config.yaml
dataset: "Sentinel-2 satellite tiles (TerraMesh)"
train_examples: 72500
norm_position: "pre"
qk_norm: false
layer_scale_init: 0.1
positions: "rope"
tie_embeddings: false
momentum: 0.9
cautious_weight_decay: true
Rows from block 5 of a small autoregressive pixel model, named by matrix and row number. Rows with one number belong to one neuron. Each number is 200 + 40 x the weight over its row's rms, rounded and kept within 0 to 999. All counts start at 0.
After each neuron's rows are labels from the 100 images, of 14976, where the neuron reaches its largest size: "top examples" is what is common among them. Only what is clearly more common there than usual is listed. The data: Sentinel-2 satellite tiles (TerraMesh). In brackets: how many of the 100.
# gate: MLP gate (model.blocks.5.mlp.gate.weight, 960x320), inputs 0-159
# fc1: MLP up (model.blocks.5.mlp.fc1.weight, 960x320), inputs 0-159
# fc2: MLP down (model.blocks.5.mlp.fc2.weight, 320x960, transposed), outputs 0-159

gate.648,200,200,243,200,200,200,231,200,41,200,200,140,200,200,237,200,200,200,319,200,200,200,200,200,200,200,200,200,200,200,200,200,200,200,200,271,200,200,200,200,161,200,232,200,200,119,200,146,200,109,200,200,200,200,200,151,200,200,200,200,200,200,200,200,200,102,200,200,200,200,145,200,247,200,238,200,270,115,200,145,200,200,200,200,200,278,200,200,200,200,200,200,126,200,200,200,281,200,200,200,200,200,290,150,200,200,200,200,200,200,200,200,200,200,200,200,232,200,200,200,200,200,153,200,200,200,200,200,267,101,200,273,200,255,200,200,200,200,200,269,200,257,200,200,200,200,200,200,200,253,200,307,200,200,200,200,200,277,200,109
fc1.648,200,200,200,200,200,259,200,294,341,200,252,200,200,200,200,200,200,200,229,200,200,200,200,200,200,200,127,255,200,200,200,200,289,200,200,76,200,129,200,153,287,200,200,200,122,200,200,281,200,273,200,94,200,200,200,200,200,101,200,200,200,200,95,322,200,200,200,200,115,200,200,200,84,200,101,200,200,301,200,200,322,200,200,200,200,200,200,200,200,200,200,200,200,200,200,200,200,200,200,200,200,200,200,200,200,200,200,200,200,200,200,200,110,200,305,200,63,200,255,200,200,200,200,251,200,200,296,200,200,200,200,126,139,200,200,200,262,200,200,200,200,271,200,200,200,200,200,200,200,151,283,200,200,200,200,200,200,200,200,200
fc2.648,200,200,200,60,200,200,200,200,71,146,154,200,297,295,200,200,200,200,200,263,200,200,200,157,200,200,200,200,200,200,200,309,200,200,200,200,200,200,200,200,200,200,200,200,84,294,200,200,200,140,200,200,122,103,200,97,136,200,279,254,200,200,200,200,200,200,200,200,200,133,200,200,200,152,200,101,200,200,250,200,200,200,200,299,200,200,200,113,307,134,200,154,200,200,200,200,200,200,200,200,200,200,142,200,200,150,200,200,200,200,200,200,281,200,200,95,287,200,200,116,200,200,200,200,200,200,200,200,200,243,200,200,273,200,200,200,200,264,200,200,200,200,144,272,200,200,121,200,239,275,200,200,200,237,200,200,200,200,200,97
top examples: crops (81); built area (79); main land cover: crops (54)

gate.442,200,242,200,200,200,287,200,200,200,200,200,138,200,200,247,200,200,200,200,200,288,210,200,200,200,239,200,154,232,249,243,200,200,150,200,200,200,149,200,239,200,200,263,200,248,128,200,200,243,200,200,200,200,200,200,200,200,200,200,200,139,277,200,236,143,200,173,200,200,200,177,102,200,228,200,273,119,200,200,248,173,143,200,200,200,242,123,245,292,153,157,276,230,200,200,351,200,200,200,200,168,200,131,155,200,133,200,256,200,200,200,200,200,200,200,188,200,200,200,200,242,200,200,200,251,188,263,128,200,282,200,200,200,200,200,215,138,200,164,200,263,200,200,200,236,160,134,200,200,284,250,271,248,200,200,200,200,41,357,200
fc1.442,200,175,200,141,138,200,150,200,129,94,200,200,155,147,121,200,200,200,200,200,117,200,200,155,122,200,200,200,200,208,228,200,139,200,106,200,162,200,317,200,200,252,200,200,200,235,200,275,145,238,200,169,200,200,200,200,200,200,140,200,226,255,200,239,129,200,200,200,135,137,227,247,200,136,120,200,164,200,151,200,312,234,164,200,200,165,200,79,200,129,200,200,143,200,200,200,144,200,171,200,200,200,235,200,120,200,238,200,248,138,321,200,200,200,200,306,200,200,171,200,200,200,245,195,96,200,154,200,200,200,200,261,308,200,200,209,200,200,200,89,137,200,122,152,200,180,200,200,275,200,200,200,200,200,200,263,225,200,144,164
fc2.442,200,200,200,312,200,140,200,200,200,200,200,200,200,292,200,200,200,200,200,249,200,264,202,200,200,133,200,200,200,360,200,214,200,263,261,200,200,200,200,271,278,200,200,200,200,200,200,200,200,200,200,200,200,200,66,200,244,200,200,200,200,200,160,200,166,124,200,200,236,200,200,200,200,200,200,237,200,200,200,200,200,307,200,177,135,200,200,200,136,200,134,309,200,164,200,200,200,200,200,153,200,200,200,200,200,185,164,200,132,263,110,214,265,200,260,200,200,200,200,200,62,200,200,200,200,200,200,200,200,200,140,200,150,200,231,200,200,200,200,200,249,200,76,200,200,249,200,240,200,282,200,279,200,200,275,200,200,200,200,200
top examples: crops (76); built area (67); main land cover: crops (52)

gate.267,200,200,200,255,200,200,200,200,200,200,200,113,200,110,200,200,200,107,200,105,200,200,200,200,200,200,304,200,200,200,200,200,200,200,200,200,200,200,200,200,200,200,200,200,200,200,200,112,200,200,200,200,281,200,200,200,200,200,200,259,200,200,200,200,200,200,200,200,200,200,136,200,200,200,200,200,200,200,200,200,200,81,200,200,200,200,200,292,200,200,200,200,319,200,200,200,107,121,200,200,200,264,200,200,200,200,200,74,200,200,200,200,200,200,200,275,200,200,200,70,200,200,200,200,108,200,200,200,200,200,200,200,200,200,277,200,200,200,200,200,200,200,200,200,200,200,200,200,200,200,200,200,200,200,200,275,200,200,200,74
fc1.267,200,294,200,200,200,200,200,290,200,112,200,200,200,200,200,308,200,200,277,200,200,200,200,200,200,200,200,200,200,200,337,200,81,200,115,308,286,200,200,200,200,200,54,200,200,200,291,200,200,200,84,200,57,200,200,200,200,200,200,200,200,200,200,102,200,200,200,200,200,200,200,255,200,65,200,200,200,200,200,200,307,200,200,200,200,200,200,200,108,200,200,273,200,200,200,200,200,200,200,200,200,200,200,200,200,200,79,200,200,200,200,200,200,147,200,200,200,200,200,200,200,200,200,200,200,200,200,200,200,200,200,200,200,200,200,340,200,200,200,200,200,200,200,200,337,93,293,200,200,200,200,200,200,200,200,200,200,200,200,200
fc2.267,200,200,200,200,200,262,200,200,200,200,200,200,200,200,200,200,200,200,200,200,200,264,200,291,200,100,200,76,200,200,200,200,80,200,200,200,200,100,200,200,200,90,200,200,200,200,200,200,200,200,200,200,261,200,200,200,266,200,200,200,200,200,200,200,200,268,79,200,200,200,200,317,200,296,200,200,200,200,200,200,200,200,83,200,200,200,200,200,200,200,200,200,288,110,200,278,200,200,200,200,200,200,200,200,200,200,200,200,200,200,291,200,200,200,200,200,200,200,200,200,200,200,200,200,200,200,200,200,307,200,200,269,200,106,200,200,34,315,200,200,200,200,200,200,200,200,200,200,200,200,200,200,200,200,200,200,88,200,200,200
top examples: main land cover: water (34)

gate.268,200,160,200,200,133,200,200,200,200,200,200,257,200,200,300,220,161,315,200,200,129,200,143,141,200,286,132,200,242,200,200,200,200,200,200,163,200,109,200,263,200,226,200,200,200,200,104,179,147,111,200,200,200,200,145,227,200,321,200,200,200,163,200,200,200,200,93,200,200,155,175,200,200,200,169,200,200,140,200,200,200,41,200,243,200,200,200,338,200,200,92,276,174,200,200,306,239,157,200,200,200,200,200,200,200,200,200,200,200,200,200,200,200,200,200,136,200,71,161,263,178,200,200,200,260,200,200,200,200,200,200,200,200,200,200,288,200,200,200,200,154,200,200,200,200,200,200,200,200,200,268,200,200,200,200,200,200,247,200,244
fc1.268,200,294,200,200,200,200,165,200,200,200,200,112,200,200,165,200,200,130,200,200,200,255,200,106,200,133,145,146,333,277,265,260,200,200,200,235,247,200,200,200,200,223,200,165,200,145,280,200,200,200,200,200,200,200,200,200,154,200,200,200,121,200,133,200,200,200,118,200,200,200,200,200,200,200,200,200,109,241,173,200,278,200,200,200,163,200,200,200,200,200,277,65,290,200,306,200,200,200,200,200,200,200,200,200,265,135,200,200,239,200,124,200,200,200,291,289,200,200,161,200,200,200,200,129,200,200,200,123,200,200,200,200,200,200,200,200,200,200,200,167,270,200,200,200,200,200,200,132,200,290,200,200,200,200,200,200,200,200,237,254
fc2.268,200,200,200,200,200,200,200,200,200,200,127,160,200,200,248,200,200,252,200,200,200,291,145,200,200,200,164,200,200,200,200,200,200,132,200,200,200,200,200,248,200,67,172,200,276,200,200,128,273,200,200,200,200,200,157,136,227,136,123,200,60,200,235,200,145,111,200,200,200,178,200,200,200,200,200,200,168,143,200,291,163,158,200,200,200,200,208,200,119,151,200,231,200,295,113,298,200,200,200,145,184,200,200,200,200,200,186,251,200,200,200,200,110,200,200,200,200,85,200,200,200,200,200,200,258,125,193,152,270,200,200,200,200,266,170,267,264,200,298,200,166,200,200,200,200,200,264,237,200,200,102,277,200,200,141,200,200,263,98,200
top examples: main land cover: water (32)

gate.14,234,200,200,200,213,200,200,200,330,200,200,200,136,200,270,200,200,200,200,268,200,200,200,200,149,200,200,200,230,200,200,287,241,259,238,262,200,200,200,174,200,271,200,168,238,200,200,200,282,282,200,200,297,200,228,269,143,200,200,200,200,161,200,200,155,200,68,155,196,200,200,200,200,244,200,200,200,200,200,254,200,307,240,200,296,200,200,135,200,200,200,200,200,200,200,231,260,200,200,200,142,125,175,200,200,200,200,200,200,200,200,200,170,117,200,121,200,200,261,200,248,200,250,200,122,219,247,200,200,200,248,200,200,284,128,200,200,283,304,238,200,115,200,200,157,156,172,200,200,137,200,138,221,200,180,200,281,200,200,113
fc1.14,200,200,128,200,239,249,200,200,200,200,200,200,200,169,250,200,102,200,200,200,226,131,200,200,200,200,200,252,200,200,200,200,200,200,200,163,200,200,200,200,112,200,200,200,145,200,200,120,200,124,234,200,185,200,118,200,200,304,200,200,200,200,200,247,59,162,200,200,200,200,263,133,200,149,200,200,200,167,200,200,200,141,200,200,200,200,248,200,262,200,200,236,200,200,200,175,208,160,200,229,200,330,200,200,200,200,200,195,286,176,200,77,237,279,304,200,200,283,85,200,273,247,200,200,200,200,153,200,200,200,200,263,167,111,324,200,200,200,200,200,200,200,191,200,246,200,200,200,200,262,200,293,200,200,288,226,200,272,136,113
fc2.14,200,200,200,200,200,142,200,200,200,200,186,200,200,200,200,220,200,147,200,151,154,200,200,200,130,172,200,200,178,236,200,200,200,200,200,200,200,200,272,200,200,200,130,200,333,280,272,200,200,200,158,200,257,200,244,200,71,258,110,143,165,200,200,200,200,142,262,200,200,228,200,257,200,200,163,200,200,165,247,200,200,200,222,200,200,200,200,262,200,200,200,200,305,200,209,237,200,200,200,89,141,158,200,237,212,200,200,200,256,200,200,200,200,215,200,80,200,280,158,219,200,200,200,200,200,200,123,149,162,268,200,232,200,200,99,200,148,266,173,200,200,200,200,271,200,157,115,223,200,158,152,160,200,200,200,135,200,200,200,239
top examples: crops (65)

gate.686,200,200,88,200,200,200,262,200,200,200,200,200,139,200,200,355,200,311,200,278,200,200,200,200,200,200,274,200,200,200,200,200,118,112,200,200,200,200,200,154,200,125,200,200,200,200,200,237,200,200,200,200,200,200,308,200,200,200,200,200,200,200,136,200,200,255,200,64,200,200,200,200,200,200,200,200,200,200,200,200,200,200,220,200,200,230,200,200,200,200,200,200,200,259,200,200,200,38,200,200,200,200,200,200,200,200,200,312,200,200,200,200,85,268,200,200,200,200,269,200,146,200,200,200,257,200,200,200,200,200,83,200,67,139,200,200,200,200,200,200,306,200,200,200,200,124,200,200,200,200,200,136,200,200,168,200,200,200,266,200
fc1.686,200,200,200,200,200,200,200,200,200,200,200,200,200,200,217,200,200,200,200,200,200,252,200,200,200,200,200,200,200,200,200,200,200,200,200,200,200,319,293,200,200,200,200,200,103,200,200,200,200,74,200,200,288,200,200,200,200,200,200,200,200,200,200,190,200,200,200,200,200,200,277,200,200,200,200,131,200,200,200,200,200,200,200,135,200,200,200,200,200,200,292,200,200,200,200,126,200,200,200,200,200,200,334,253,200,200,200,200,280,200,200,200,275,200,200,200,200,134,200,200,200,200,297,200,200,200,200,245,200,200,200,200,137,270,200,200,200,200,200,328,200,200,200,78,200,200,200,200,200,200,200,200,94,200,200,307,200,200,92,200
fc2.686,315,200,200,200,200,147,200,200,200,200,200,200,200,200,200,200,200,200,200,200,200,200,200,200,200,200,200,200,200,200,200,279,200,200,200,200,200,200,139,127,200,200,200,283,349,200,200,139,200,282,200,200,135,200,116,200,140,200,200,251,200,200,200,200,200,200,200,200,200,200,200,200,145,200,200,200,200,200,279,200,200,136,200,200,200,200,200,200,200,200,200,200,314,200,40,168,200,200,200,267,246,200,200,200,143,200,200,142,200,200,200,200,272,250,200,200,200,132,200,200,297,200,200,168,200,200,285,307,94,121,275,252,200,200,290,287,200,200,149,200,95,200,200,259,136,314,200,200,200,200,138,258,235,155,200,200,200,259,240,200
top examples: main land cover: water (29)